config.yaml
arch: "tc_resnet"
model: "self-supervised audio encoder (BEST-RQ)"
dataset: "acted Russian speech (Dusha)"
train_examples: 26041
n_mels: 64
hop_length: 160
input: "log_mel"
win_length: 512
codebook_size: 256
mask_prob: 0.08
norm: "batchnorm"
activation: "relu"
drop_path: 0.2
depths: [2, 2, 6, 2]
kernel_size: 11
stem: "single"
widths: [128, 128, 128, 128]
init: "small_normal"
residual_init: "none"
optimizer: "soap"
beta2: 0.95
lr: 0.0017
beta1: 0.9
shampoo_beta: 0.95
eps: 1e-08
precondition_frequency: 50
max_precond_dim: 1024
merge_dims: true
one_sided: false
adamw_lr_other_params: 0.0021
grad_clip: 1.0
steps: 15200
batch_size: 256
epochs: 149.4
lr_schedule: "cosine_restarts"
final_lr_fraction: 0
warmup_steps: 1520
weight_decay: 0.3
adamw_weight_decay_other_params: 0
Rows from block 6, named by matrix and row number. Rows with one number belong to one channel. Each number is 200 + 30 x the weight over its row's rms, rounded and kept within 0 to 999. All counts start at 0. After the name is the row's rms in percent of the matrix's.
# convs0: first width-11 conv (model.blocks.6.convs.0.weight, 128x128x11), inputs 72-77, a 11 kernel for each
# convs1: second width-11 conv (model.blocks.6.convs.1.weight, 128x128x11, transposed), outputs 72-77, a 11 kernel for each
convs0.24,100,190,187,161,217,194,200,193,203,160,207,221,222,203,196,222,150,189,149,211,212,138,189,176,244,209,150,210,178,157,226,187,205,210,186,197,120,217,166,159,203,200,196,210,191,179,242,205,251,171,204,228,173,204,207,169,210,204,195,205,166,185,256,213,161,242,155
convs1.24,101,210,175,255,207,179,191,206,168,228,196,182,125,214,216,192,175,210,208,182,205,198,150,189,126,203,239,214,217,174,174,176,192,223,151,213,225,175,164,202,228,190,194,221,207,204,164,187,216,169,219,195,205,166,186,223,263,160,234,197,172,164,217,198,196,141,281
convs0.25,096,208,217,223,199,147,177,194,181,199,181,180,147,206,164,140,176,185,201,176,210,235,238,166,225,208,184,198,166,125,220,241,201,200,200,183,171,218,224,166,207,202,186,211,216,188,179,226,202,220,250,187,168,222,249,219,209,176,204,183,204,258,166,208,222,231,224
convs1.25,097,260,233,169,219,231,205,232,217,261,199,220,223,161,186,183,233,183,148,194,197,216,171,242,157,204,237,248,161,172,172,215,240,231,205,226,203,173,213,172,170,168,216,262,181,224,153,179,142,233,194,178,196,204,219,186,196,192,136,190,207,192,221,177,243,244,221
convs0.26,097,193,248,168,221,225,229,210,218,201,270,213,215,234,151,213,192,171,241,171,181,244,232,161,170,182,170,166,116,215,182,145,149,144,163,178,167,226,207,212,210,192,193,245,166,203,136,189,202,247,242,216,146,190,214,224,220,228,183,192,241,200,206,225,159,189,126
convs1.26,099,188,216,221,241,184,182,202,218,219,191,178,158,178,203,225,142,240,221,166,230,195,240,212,235,214,215,174,149,145,193,184,204,167,226,177,194,230,190,189,222,192,156,218,218,222,245,213,218,232,171,230,205,185,231,209,264,207,211,245,208,232,243,160,254,182,198
convs0.27,103,138,138,243,226,259,207,184,182,181,174,186,222,203,192,240,166,215,186,198,242,172,217,185,145,217,214,207,222,206,175,191,178,214,202,194,184,168,153,227,205,247,172,199,181,194,159,190,139,208,202,178,230,196,135,169,180,170,175,212,161,173,232,199,208,223,198
convs1.27,099,218,185,249,166,157,208,162,170,191,170,208,191,214,196,207,192,224,251,206,227,227,187,191,265,186,143,252,236,187,245,156,194,231,202,148,191,208,223,194,231,238,189,169,207,218,265,190,165,221,208,204,219,165,190,198,200,247,263,220,206,247,184,210,196,182,195
convs0.28,097,174,236,235,169,225,209,224,218,188,218,174,168,205,187,230,244,169,196,120,222,215,171,211,180,193,213,213,199,186,213,170,179,207,183,205,174,199,223,158,184,222,202,181,196,175,186,209,216,193,217,191,156,230,227,188,166,193,199,224,154,174,163,178,151,235,204
convs1.28,097,251,235,197,192,156,171,210,242,255,229,176,198,213,195,171,243,178,166,173,191,183,201,179,239,199,244,179,231,185,183,240,160,139,171,171,202,148,186,184,228,214,241,194,215,232,150,225,203,228,207,183,202,190,217,187,145,227,216,159,202,220,264,196,210,135,228
convs0.29,107,204,210,184,222,201,257,183,221,193,225,188,177,164,156,194,190,196,192,205,181,224,239,214,208,215,210,181,196,186,187,115,154,219,194,164,199,221,168,172,184,231,193,212,242,229,173,271,174,179,179,185,208,178,211,242,200,239,201,193,207,214,224,171,162,214,225
convs1.29,104,221,193,167,201,231,210,204,218,214,178,193,200,149,160,212,205,169,243,220,236,173,224,185,212,195,189,177,175,198,188,197,247,168,231,144,265,231,207,221,151,200,207,237,237,163,195,250,221,193,218,177,236,165,249,197,240,234,172,178,218,191,178,221,210,184,179
convs0.30,101,165,204,208,176,197,208,211,237,269,222,258,217,226,132,198,216,208,241,197,168,205,179,181,228,251,144,252,167,172,222,156,214,237,186,207,204,217,174,231,236,183,236,193,222,184,171,170,152,168,207,153,172,179,186,154,177,203,192,218,214,201,243,216,208,189,134
convs1.30,103,154,197,195,186,216,177,191,204,227,167,216,202,131,226,182,178,177,200,208,197,178,197,187,186,211,180,290,228,219,241,223,185,204,232,163,200,225,199,159,247,161,212,209,202,214,199,208,210,243,168,179,247,231,253,203,197,162,229,143,168,139,214,198,229,257,182
convs0.31,102,211,234,196,171,195,260,249,217,219,181,226,200,187,217,191,200,229,203,178,189,265,178,220,171,219,248,218,201,201,192,181,213,178,148,244,226,220,232,193,166,223,202,272,173,142,175,172,251,218,158,189,198,196,199,225,191,190,221,230,180,178,202,205,213,137,175
convs1.31,098,216,220,173,168,173,184,242,241,186,176,230,188,116,250,209,229,186,161,234,189,237,212,242,201,187,175,202,262,160,160,161,289,147,183,166,196,200,217,174,130,198,210,162,216,179,184,168,204,231,229,203,172,190,212,256,207,286,147,221,219,184,187,164,186,213,206
convs0.32,101,158,192,180,204,210,223,182,168,225,196,170,254,205,211,222,195,179,173,256,202,175,202,238,173,195,197,226,189,243,187,179,226,218,248,169,178,216,228,173,174,229,186,184,173,152,194,226,232,200,155,203,216,191,206,217,262,217,168,216,260,258,221,216,169,170,223
convs1.32,100,188,206,171,221,224,207,258,193,187,227,253,232,230,235,208,263,166,172,217,213,222,186,256,162,232,250,170,220,195,142,223,190,196,237,245,151,225,250,244,223,205,216,159,153,175,209,177,160,213,183,199,165,185,203,196,242,230,234,189,187,162,154,243,242,188,216
convs0.33,095,190,196,182,208,205,192,216,174,199,222,183,210,223,253,213,223,117,209,199,186,167,185,227,193,214,176,167,203,193,226,141,224,192,220,180,166,201,204,229,218,228,209,151,188,255,171,188,240,152,224,206,177,183,228,168,152,188,221,194,206,190,209,204,157,209,194
convs1.33,097,180,179,185,178,198,276,127,223,185,241,136,235,266,229,235,228,258,213,239,116,158,202,179,170,229,229,215,159,153,170,185,230,261,236,242,188,136,166,193,203,168,152,169,246,203,228,202,261,207,165,225,194,213,215,184,161,160,182,212,137,178,158,223,189,216,218
convs0.34,107,252,225,183,227,178,211,181,167,195,148,201,245,282,225,204,252,187,212,210,181,158,155,186,168,274,203,228,196,222,169,206,209,225,130,198,190,186,177,233,239,213,202,259,257,154,160,228,192,213,179,172,211,224,227,265,229,216,213,236,240,179,200,164,183,190,148
convs1.34,102,194,195,193,192,200,200,215,167,191,193,237,273,229,209,224,231,225,189,166,176,142,144,218,161,170,227,194,234,175,194,167,240,225,201,222,174,156,178,259,232,240,205,225,180,150,204,226,205,234,233,180,264,177,216,235,263,190,187,249,207,188,206,245,193,205,122
convs0.35,104,294,270,169,167,223,223,197,174,204,207,139,173,210,183,257,166,207,187,269,153,186,246,222,227,241,198,228,228,206,161,216,132,151,175,248,190,229,206,223,219,240,177,217,218,177,180,177,174,248,125,157,190,239,218,153,218,232,235,152,192,185,207,208,171,180,229
convs1.35,098,245,242,197,193,200,181,206,199,199,202,191,164,222,200,162,241,147,211,146,242,242,272,256,199,146,197,223,240,231,220,124,244,196,208,217,175,171,190,236,176,158,209,194,193,209,162,187,235,204,235,164,187,167,187,138,213,241,220,192,269,232,216,228,213,177,196
convs0.36,104,233,214,158,176,178,211,224,237,243,219,199,174,118,170,191,218,146,188,190,162,235,172,182,168,174,199,212,205,201,255,197,150,162,155,220,223,250,198,203,239,160,174,203,165,196,195,240,225,168,198,237,184,208,199,198,138,224,196,175,208,163,223,194,177,193,143
convs1.36,098,202,206,124,177,193,146,178,157,229,279,252,235,153,217,213,231,155,283,218,185,173,210,195,192,178,157,243,189,219,191,242,205,175,216,228,225,139,165,229,175,228,209,189,175,189,238,202,157,152,229,171,226,142,219,165,258,189,191,162,214,228,212,186,165,199,143
convs0.37,099,181,237,182,185,186,234,195,192,205,182,203,144,218,174,159,208,190,187,191,173,169,245,149,199,211,185,204,204,211,250,164,204,209,268,223,196,230,221,247,234,246,269,223,222,258,204,160,191,196,198,230,225,187,210,267,180,223,224,135,200,158,172,177,195,190,141
convs1.37,104,215,193,146,228,231,220,240,194,216,178,203,179,196,171,201,203,224,180,202,199,230,170,262,261,193,227,201,211,199,240,216,214,168,204,216,200,247,205,169,240,219,183,180,193,191,213,195,148,181,210,202,264,182,216,222,208,205,182,150,176,213,249,156,203,156,135
convs0.38,093,153,154,246,207,215,265,272,208,186,162,144,182,162,191,244,200,200,177,218,189,168,183,213,216,185,202,217,210,199,214,194,148,174,174,213,250,185,213,235,208,195,227,162,201,191,189,204,216,190,225,166,189,216,202,185,184,216,186,198,195,154,218,190,227,210,153
convs1.38,096,193,204,211,213,162,162,194,245,213,208,214,236,167,221,145,227,224,212,199,233,174,211,201,213,207,241,221,158,212,202,219,190,196,158,184,202,196,159,194,169,212,201,188,152,212,212,196,213,214,214,237,163,184,177,170,230,209,157,184,197,235,190,241,197,185,159
convs0.39,131,202,202,202,196,136,192,237,171,196,225,222,179,212,176,202,213,214,186,193,225,179,180,193,172,215,208,122,247,223,186,170,179,167,204,172,206,180,190,182,201,221,230,192,223,197,239,217,204,149,212,203,182,178,209,166,166,212,195,187,191,222,261,202,245,198,190
convs1.39,131,180,234,208,171,236,190,197,187,185,230,178,193,205,186,204,191,203,217,201,228,189,205,209,149,201,189,226,169,146,206,164,155,219,195,211,209,171,190,150,208,173,142,232,195,232,183,235,196,221,178,229,231,205,182,199,195,172,187,193,271,204,105,177,201,197,210
convs0.40,103,121,214,184,200,213,209,184,181,204,200,173,222,171,188,192,228,175,210,202,199,179,217,214,189,170,124,214,235,146,219,197,177,157,169,213,170,155,188,215,187,202,252,203,216,325,215,195,203,227,229,197,201,118,217,201,161,195,195,191,167,167,199,201,214,183,206
convs1.40,102,164,220,224,167,175,201,180,245,205,154,261,209,188,268,195,210,159,171,233,199,193,243,193,228,245,184,226,171,205,251,170,159,121,165,169,196,190,243,224,199,201,244,181,193,172,192,252,188,202,185,237,202,222,175,107,184,185,162,211,204,179,208,232,190,236,277
convs0.41,105,175,194,211,181,165,218,178,170,183,209,208,208,181,173,155,163,138,193,171,184,204,233,240,182,175,220,200,206,246,171,179,186,174,162,251,256,216,213,179,201,218,199,200,181,176,227,190,215,203,201,203,236,200,178,189,177,249,204,172,152,214,171,220,214,216,215
convs1.41,111,168,194,235,190,197,229,218,226,205,169,183,195,219,195,202,178,211,146,197,222,192,200,158,179,240,190,215,231,201,238,241,216,180,261,224,200,209,196,212,213,170,233,155,191,182,224,216,184,216,220,187,206,242,182,167,232,265,239,183,201,158,134,223,197,277,244
convs0.42,098,248,268,193,204,190,183,176,199,222,170,210,179,234,159,190,205,177,215,249,244,165,213,141,202,183,196,186,188,255,193,180,201,188,157,213,185,210,228,199,162,194,182,182,187,233,225,216,189,193,180,196,196,195,177,201,221,177,243,166,196,210,190,199,149,219,173
convs1.42,101,168,234,206,255,248,186,185,175,196,189,185,160,228,258,178,175,148,162,202,233,186,223,144,207,220,225,175,245,183,196,224,166,176,234,240,173,148,222,177,238,180,177,207,202,244,228,160,236,204,200,179,150,179,161,176,171,190,200,253,209,144,211,168,156,256,185
convs0.43,091,215,214,195,149,207,229,223,233,213,184,225,196,200,184,200,215,205,214,183,143,197,173,161,155,206,228,151,184,191,209,176,186,145,228,225,200,182,237,195,195,212,203,204,209,223,182,220,210,229,183,232,224,171,153,232,167,184,168,218,267,191,200,193,224,171,216
convs1.43,095,194,262,162,214,196,214,254,274,206,203,225,240,174,290,154,170,198,196,183,178,187,229,203,195,202,198,221,201,183,206,198,214,151,207,214,224,222,226,186,207,243,196,210,175,188,240,249,194,190,219,206,179,234,226,277,193,212,201,161,256,202,169,173,238,196,236
convs0.44,104,169,224,217,202,203,246,268,238,228,230,230,251,152,225,200,226,192,170,256,205,174,214,218,177,180,178,177,218,266,179,159,172,198,211,166,184,241,172,204,192,199,181,206,224,228,180,187,212,126,163,225,177,167,184,223,193,167,202,239,204,159,219,217,227,184,205
convs1.44,103,183,174,164,179,223,210,235,169,202,218,154,265,175,166,179,248,171,180,138,210,209,200,212,207,169,218,194,157,195,189,218,226,180,209,245,234,239,240,228,190,189,228,179,186,159,164,236,206,191,225,208,181,203,190,167,223,217,238,182,208,179,220,153,150,153,202
convs0.45,097,249,173,196,167,153,209,186,182,167,158,161,190,248,181,180,177,227,205,178,206,234,214,237,241,196,191,189,236,167,234,222,221,173,273,273,209,256,224,233,165,204,128,180,155,196,157,175,187,170,209,187,166,167,181,126,197,157,202,274,200,175,198,237,214,193,213
convs1.45,094,202,221,187,223,218,171,216,191,145,185,187,185,208,195,195,202,212,217,205,205,169,229,215,192,146,190,216,221,279,230,161,208,241,228,225,240,198,218,225,159,199,236,151,173,194,155,195,184,217,175,209,176,164,216,159,227,116,200,224,224,207,253,182,228,248,211
convs0.46,090,214,244,211,215,119,246,219,194,226,211,224,170,195,216,178,150,206,189,173,206,218,185,189,203,257,110,204,131,157,276,213,134,244,186,239,230,186,156,201,268,208,171,222,180,196,153,200,248,187,216,192,208,222,251,188,246,191,198,245,197,209,248,175,212,158,188
convs1.46,099,167,189,227,136,190,182,233,206,180,194,186,156,203,161,208,142,157,193,203,222,232,177,143,219,203,160,212,163,161,152,188,217,177,169,201,209,213,144,201,224,207,206,174,202,227,181,236,168,177,245,195,238,187,216,216,148,168,218,181,205,215,164,207,185,192,263
convs0.47,101,251,247,167,233,217,216,196,252,218,205,250,135,194,225,207,193,176,203,216,226,247,228,219,167,213,187,214,228,191,138,165,157,173,260,217,268,229,220,176,208,227,154,262,237,188,218,213,199,193,197,175,184,222,190,227,206,193,208,216,199,174,161,199,185,203,119
convs1.47,097,219,203,148,214,171,211,214,151,248,182,173,172,195,211,190,209,257,172,218,175,261,245,199,178,169,171,161,184,188,179,167,198,150,193,229,201,195,205,160,226,169,185,200,188,147,219,196,195,250,168,170,225,198,237,227,153,197,280,231,222,194,173,182,202,207,161
convs0.48,092,229,162,181,214,199,177,232,212,208,199,184,226,261,231,135,240,255,152,270,209,177,126,173,259,242,216,223,185,230,187,144,172,109,222,205,188,227,235,196,195,163,193,133,203,112,217,165,178,214,228,206,218,148,270,176,192,198,208,213,225,187,177,164,163,235,177
convs1.48,093,231,230,179,218,256,219,249,138,199,153,204,223,224,167,199,211,183,216,228,195,209,183,240,186,203,196,213,189,187,208,224,224,220,180,208,247,233,195,237,236,193,188,236,259,156,146,231,167,195,204,193,226,189,209,240,174,239,204,202,221,237,153,181,212,199,212
convs0.49,100,154,233,175,161,223,252,156,226,210,259,190,233,211,164,205,161,243,197,146,200,152,173,197,188,295,185,196,211,233,186,255,192,148,192,227,181,221,208,190,220,202,220,197,217,149,175,162,182,162,194,214,242,177,212,153,207,245,233,231,172,234,216,213,249,187,216
convs1.49,097,202,226,160,172,174,208,148,215,147,178,225,232,252,207,197,220,166,202,203,189,251,194,187,200,157,242,186,179,210,198,245,192,205,223,178,170,233,200,213,191,137,226,181,195,210,224,199,181,193,192,244,196,186,155,179,262,204,176,173,168,209,221,189,169,161,186
convs0.50,095,219,195,199,178,194,217,220,147,193,155,202,217,172,212,226,178,187,205,231,164,229,285,172,267,176,207,147,133,213,182,233,183,218,129,121,209,187,180,219,198,158,205,181,226,264,271,154,212,250,248,196,249,211,225,161,174,202,219,154,150,170,197,145,185,178,182
convs1.50,095,166,241,221,189,254,202,223,184,201,167,207,220,221,224,195,202,237,170,180,177,220,212,170,167,184,208,207,270,201,180,209,175,154,197,175,225,194,144,195,217,192,249,186,226,238,228,206,167,198,164,152,191,223,179,163,198,176,234,200,245,181,270,161,193,104,166
convs0.51,094,168,196,216,208,168,156,204,178,191,211,173,210,254,164,202,172,175,214,231,206,224,227,237,179,242,186,189,203,210,162,217,194,179,151,187,160,193,234,239,234,183,186,201,193,292,223,211,220,226,181,166,225,224,148,191,226,180,209,173,214,161,174,204,162,160,205
convs1.51,098,173,269,183,193,203,235,228,116,175,235,197,229,186,191,162,228,260,214,194,215,171,218,232,229,234,218,257,255,167,182,113,222,133,191,208,207,216,207,205,190,183,235,190,225,247,262,199,213,196,205,191,200,195,191,136,205,252,168,202,229,203,160,167,166,229,136
convs0.52,109,217,167,146,174,209,181,184,191,213,198,215,267,199,202,202,249,189,175,202,237,204,158,172,158,242,164,169,213,145,181,194,219,218,237,277,254,227,236,230,192,194,244,263,194,184,272,253,218,220,225,255,235,249,254,249,179,219,203,230,206,225,233,231,165,180,167
convs1.52,105,189,220,203,188,170,192,232,184,208,235,209,219,171,200,199,203,193,170,167,217,126,182,190,234,172,201,196,229,192,199,188,242,202,245,141,221,202,216,165,214,158,153,159,216,168,202,188,168,164,156,188,168,173,152,218,279,181,169,206,207,228,195,197,148,202,249
convs0.53,097,160,117,182,202,181,226,181,200,169,217,169,195,209,207,244,191,195,165,100,215,256,195,197,187,191,161,189,141,216,165,155,146,244,214,201,216,161,236,246,231,181,158,223,158,203,198,223,211,220,146,197,233,190,212,239,200,163,187,125,220,192,222,180,211,182,195
convs1.53,101,219,172,201,153,195,223,197,204,183,188,207,227,150,190,219,142,191,184,176,207,174,225,137,151,178,200,124,153,269,230,214,192,197,213,160,214,285,237,208,148,178,232,186,195,233,174,138,210,180,206,201,193,156,232,210,248,197,178,220,196,256,215,187,208,240,173
convs0.54,094,162,189,220,230,157,180,165,190,196,211,232,173,190,187,249,222,144,150,187,203,208,185,166,199,187,212,236,207,182,164,239,127,244,195,186,250,198,180,246,186,167,156,213,236,217,209,218,229,175,154,253,263,223,193,240,205,190,203,247,248,237,195,233,238,221,194
convs1.54,097,203,171,218,195,181,183,221,178,203,177,162,218,158,184,196,214,180,188,162,206,158,188,187,227,180,171,174,133,157,192,228,208,225,223,181,177,171,206,217,219,216,168,150,212,194,222,193,146,213,218,234,199,191,197,245,194,168,228,204,175,232,175,194,200,227,204
convs0.55,096,212,183,195,251,212,211,283,186,240,250,273,232,216,192,203,181,233,203,210,183,191,205,191,203,239,225,231,202,190,106,197,155,185,160,144,237,202,198,211,224,190,157,212,200,182,218,191,160,188,194,191,177,217,199,214,179,168,255,229,217,185,221,238,176,208,177
convs1.55,100,132,228,195,200,222,184,178,162,185,193,205,216,212,254,155,174,145,193,233,184,209,188,216,245,184,191,149,291,232,200,222,206,176,202,197,249,215,192,211,235,212,263,191,201,130,235,269,173,208,222,206,208,207,187,204,232,224,215,188,230,200,166,191,208,222,220
convs0.56,104,140,268,195,263,229,186,206,193,178,179,239,225,171,202,182,211,156,174,228,207,222,179,271,211,197,201,219,164,219,167,139,174,245,179,206,226,177,209,245,200,240,181,199,233,186,181,202,173,177,208,214,200,196,174,212,258,192,211,216,289,232,202,208,167,206,223
convs1.56,100,198,234,214,191,224,186,178,155,244,229,235,185,173,228,176,176,122,173,196,259,206,261,200,186,195,251,222,174,170,203,262,189,201,176,182,241,217,191,156,210,182,191,174,210,168,189,218,216,182,158,225,231,232,212,195,245,198,261,192,182,206,178,258,229,248,212
convs0.57,104,185,194,170,205,194,203,206,208,198,203,225,226,123,159,165,202,139,206,216,213,124,189,244,215,199,191,174,121,170,263,229,169,253,161,202,176,192,256,238,239,199,204,212,191,186,206,211,203,223,204,145,177,219,192,204,224,154,171,174,195,234,162,206,262,209,230
convs1.57,104,202,164,207,195,179,227,149,167,230,157,230,165,216,171,219,184,203,186,220,195,187,192,177,208,163,204,165,244,225,187,150,220,225,213,178,200,232,227,231,240,258,167,247,211,173,193,227,216,223,225,199,185,253,196,196,219,164,235,229,166,191,215,247,215,193,235
convs0.58,101,175,182,159,190,168,176,182,228,207,176,180,179,231,182,233,229,191,226,199,221,167,214,237,207,210,234,165,186,215,214,248,147,223,202,211,209,220,176,211,205,266,156,202,202,202,201,212,214,168,209,200,225,213,261,260,247,256,207,165,245,217,195,212,197,227,231
convs1.58,098,172,229,226,136,222,223,211,166,202,169,201,168,213,207,213,206,189,200,154,233,235,186,190,249,221,202,227,221,180,207,228,206,240,211,204,194,157,209,254,242,229,177,182,224,126,162,169,153,226,235,203,198,199,267,225,232,236,201,195,142,214,206,160,201,187,210
convs0.59,092,207,203,150,184,192,192,206,290,235,229,246,170,233,183,211,257,246,170,198,177,198,228,242,218,203,297,186,244,218,210,231,205,254,219,161,195,190,180,204,235,183,195,232,203,223,169,170,199,182,214,194,247,240,196,177,205,221,170,242,187,135,161,250,160,171,179
convs1.59,097,134,168,196,193,243,203,231,140,196,175,170,163,212,183,208,240,168,201,243,215,192,197,211,276,155,278,185,155,217,146,247,191,194,207,254,194,141,172,224,213,167,163,181,151,184,169,216,156,192,185,197,234,191,164,193,220,196,211,161,214,203,208,142,237,177,207
convs0.60,102,159,207,208,222,191,244,203,211,207,193,172,175,190,211,176,173,193,218,133,189,209,186,139,189,225,173,211,230,241,196,168,195,215,221,227,178,190,207,189,174,182,192,214,195,153,201,222,180,221,208,222,176,225,210,148,174,214,264,192,170,209,207,195,182,218,160
convs1.60,108,168,203,210,184,208,209,199,157,181,209,164,220,170,222,196,182,175,216,165,174,192,156,195,232,218,186,139,276,203,105,158,211,204,216,230,205,200,220,231,215,185,217,187,182,173,168,209,224,209,195,170,229,201,178,182,215,162,199,228,212,198,191,214,158,172,153
convs0.61,096,250,194,183,183,221,148,186,261,231,227,259,244,178,173,246,154,202,279,167,209,201,163,212,202,213,209,156,190,172,208,142,195,135,173,215,200,191,231,173,179,185,206,202,174,157,187,148,193,198,195,210,178,195,220,157,208,155,216,206,209,167,204,234,196,221,196
convs1.61,098,235,214,182,214,183,224,227,204,132,163,205,241,216,192,227,220,174,236,218,247,201,169,230,176,222,187,220,278,183,185,191,186,179,219,218,192,195,219,222,195,202,229,168,213,182,204,188,225,116,199,222,192,223,176,196,198,236,197,190,200,220,147,205,208,206,171
convs0.62,111,220,191,179,232,223,210,221,192,197,174,196,196,192,195,163,121,205,209,150,185,193,190,156,182,181,175,208,259,236,252,168,179,188,194,169,199,178,210,230,220,172,175,217,203,261,192,231,205,190,185,178,191,247,177,278,209,205,195,177,153,174,244,234,219,200,193
convs1.62,108,197,199,187,205,254,171,207,240,177,237,226,222,174,174,184,202,226,223,211,226,248,170,139,186,216,152,269,288,165,169,186,174,156,186,227,161,182,185,207,182,202,137,192,219,156,243,284,177,214,181,176,191,194,194,171,215,121,208,218,204,211,201,179,166,217,231
convs0.63,096,199,198,225,166,165,227,223,225,211,201,173,219,248,256,214,208,183,219,292,267,164,197,172,219,201,219,181,167,174,188,225,216,210,161,214,208,191,187,219,209,178,219,96,161,239,217,206,231,231,236,232,218,225,225,216,221,179,208,204,122,175,198,239,207,249,257
convs1.63,102,200,190,155,205,207,187,224,246,186,202,186,201,219,199,209,247,242,196,100,198,199,193,213,185,166,203,201,216,212,214,201,187,218,167,255,218,184,200,151,181,223,196,176,192,207,211,168,215,167,191,228,174,197,202,230,168,176,208,125,234,216,144,193,224,231,212
convs0.64,100,241,186,241,172,181,241,169,253,214,228,212,150,179,183,208,185,164,195,236,189,182,248,255,254,191,222,231,216,148,227,195,199,174,190,144,194,178,198,206,204,130,196,172,239,186,192,181,224,200,158,135,223,189,213,262,188,237,193,189,216,197,213,208,161,189,179
convs1.64,102,203,182,213,214,183,199,201,200,151,216,187,168,176,227,168,223,246,151,132,169,188,215,216,219,168,182,185,182,228,192,153,139,221,148,217,205,232,190,186,224,234,206,219,177,192,195,218,163,171,216,247,137,208,207,138,149,199,217,221,220,207,243,241,217,202,208
convs0.65,090,250,207,186,188,170,191,162,182,173,243,214,181,206,206,206,163,265,213,186,230,201,215,258,230,202,203,154,141,249,145,201,211,230,171,203,154,173,215,226,215,187,196,210,205,158,213,192,217,167,154,187,194,183,184,226,189,195,171,185,204,161,192,204,163,211,219
convs1.65,095,175,191,238,219,216,236,189,206,281,235,191,243,225,201,211,136,206,189,211,198,194,212,242,159,178,225,168,245,200,199,215,165,214,196,192,183,188,181,197,230,217,186,185,222,161,202,194,211,210,203,193,140,210,194,207,169,201,192,205,200,215,225,215,176,163,215
convs0.66,104,168,137,164,217,246,117,223,209,202,229,214,202,222,190,174,210,192,241,204,171,160,146,131,171,175,201,261,154,244,221,179,203,187,199,193,191,199,201,179,166,179,212,198,185,236,179,256,229,178,193,208,169,192,211,146,230,205,237,170,168,219,200,169,190,223,167
convs1.66,100,191,178,196,188,174,238,232,214,199,218,231,226,237,241,214,152,225,187,218,191,173,169,158,168,213,211,157,238,190,241,221,195,170,186,165,204,155,270,206,212,209,215,236,170,220,206,237,214,216,173,248,194,150,202,156,212,245,188,207,224,210,182,183,182,218,179
convs0.67,105,209,223,209,208,169,210,213,200,217,232,231,241,186,227,206,197,232,176,147,164,174,191,152,220,229,208,186,235,189,208,208,146,194,164,182,189,277,206,226,232,241,193,150,244,252,206,211,233,175,202,214,211,205,190,183,166,175,197,182,234,195,208,241,172,156,158
convs1.67,099,175,205,165,165,235,191,220,216,183,189,210,214,245,230,180,205,219,193,175,115,209,124,180,228,232,215,184,217,210,164,221,167,172,171,166,216,159,209,162,166,191,196,258,228,266,227,215,212,177,206,232,185,159,150,137,177,212,173,175,176,184,206,201,180,181,156
convs0.68,092,247,187,185,203,199,185,214,203,180,209,141,218,281,196,198,208,229,233,148,167,181,224,214,220,225,148,197,197,176,205,150,162,257,212,188,203,200,193,201,236,231,205,163,179,142,171,183,227,196,173,198,201,179,218,238,195,176,229,210,203,215,192,210,234,200,227
convs1.68,094,175,222,212,172,190,276,224,239,252,178,167,199,198,221,215,222,132,210,203,196,209,189,204,241,179,221,235,213,275,231,267,253,237,197,213,184,202,181,202,204,177,187,212,188,199,177,189,198,194,226,196,173,227,240,281,234,190,200,144,204,147,269,233,165,222,192
convs0.69,101,234,180,239,172,175,209,176,236,178,143,202,190,180,175,192,182,236,174,192,193,196,238,171,148,177,190,209,193,225,211,146,200,275,218,201,170,207,213,209,199,242,218,171,181,245,229,204,179,164,142,179,165,196,180,221,118,183,196,159,182,221,224,196,182,265,244
convs1.69,101,219,205,226,218,195,224,230,217,164,180,192,215,237,154,221,205,181,192,194,171,168,254,249,187,267,170,155,177,181,272,162,222,199,207,212,159,168,194,192,180,207,165,226,191,219,198,193,224,214,219,206,178,150,174,140,133,157,202,189,222,199,203,220,184,234,184
convs0.70,097,233,248,175,219,187,171,218,221,203,192,165,167,195,178,199,208,193,222,149,160,171,205,238,244,215,223,199,213,209,180,193,188,223,247,204,229,222,246,216,208,186,173,167,246,227,200,225,177,208,227,218,204,195,234,194,140,185,116,182,202,228,212,153,203,193,196
convs1.70,099,192,211,221,161,197,176,213,188,220,208,202,193,141,138,197,150,228,210,175,194,169,252,189,194,159,205,210,238,220,187,206,191,156,212,206,263,229,198,258,211,207,183,192,179,237,175,234,229,215,166,218,232,198,181,186,192,204,187,174,202,183,165,154,231,170,180
convs0.71,104,189,217,141,216,228,151,201,191,226,189,195,213,192,189,173,222,199,232,210,189,226,241,213,141,168,169,231,231,204,227,149,199,208,153,243,148,218,181,254,203,244,189,194,220,236,199,200,213,192,211,200,193,221,171,171,191,203,168,232,209,194,212,182,201,213,177
convs1.71,100,177,209,214,254,181,256,199,164,196,172,201,181,156,184,224,142,238,146,220,241,195,188,169,226,212,207,222,169,158,119,252,234,200,219,153,143,213,218,205,203,202,208,175,161,224,199,130,242,206,171,235,198,191,243,139,235,183,201,176,206,199,199,211,164,198,212
convs0.72,106,223,261,182,165,198,259,187,240,235,215,210,234,182,204,224,171,176,228,165,218,118,160,189,174,177,162,167,217,267,204,180,183,186,175,155,208,215,177,185,181,189,246,226,207,193,209,220,150,194,209,180,203,188,197,176,226,219,204,199,196,179,185,203,121,209,223
convs1.72,100,201,206,161,167,231,206,225,221,186,195,197,229,204,207,232,215,233,149,191,164,225,180,196,188,167,231,220,178,178,211,225,192,205,139,169,133,211,187,184,218,226,169,221,197,216,269,186,190,179,219,205,248,173,183,222,223,197,233,173,179,195,186,202,207,151,173
convs0.73,102,149,242,221,192,183,173,190,162,221,156,254,207,221,166,240,180,219,228,213,152,187,197,184,173,195,181,215,221,247,167,236,200,231,152,189,194,209,170,188,198,172,207,207,174,178,218,201,156,167,219,216,216,206,241,190,233,253,198,232,193,177,221,213,219,224,204
convs1.73,100,222,247,205,214,254,219,220,237,141,177,229,203,235,197,185,207,215,211,166,184,234,152,147,220,218,240,153,213,212,160,218,236,177,220,171,207,204,224,204,232,160,211,217,218,200,177,225,194,222,209,199,220,195,182,210,221,243,185,204,209,219,256,145,228,183,188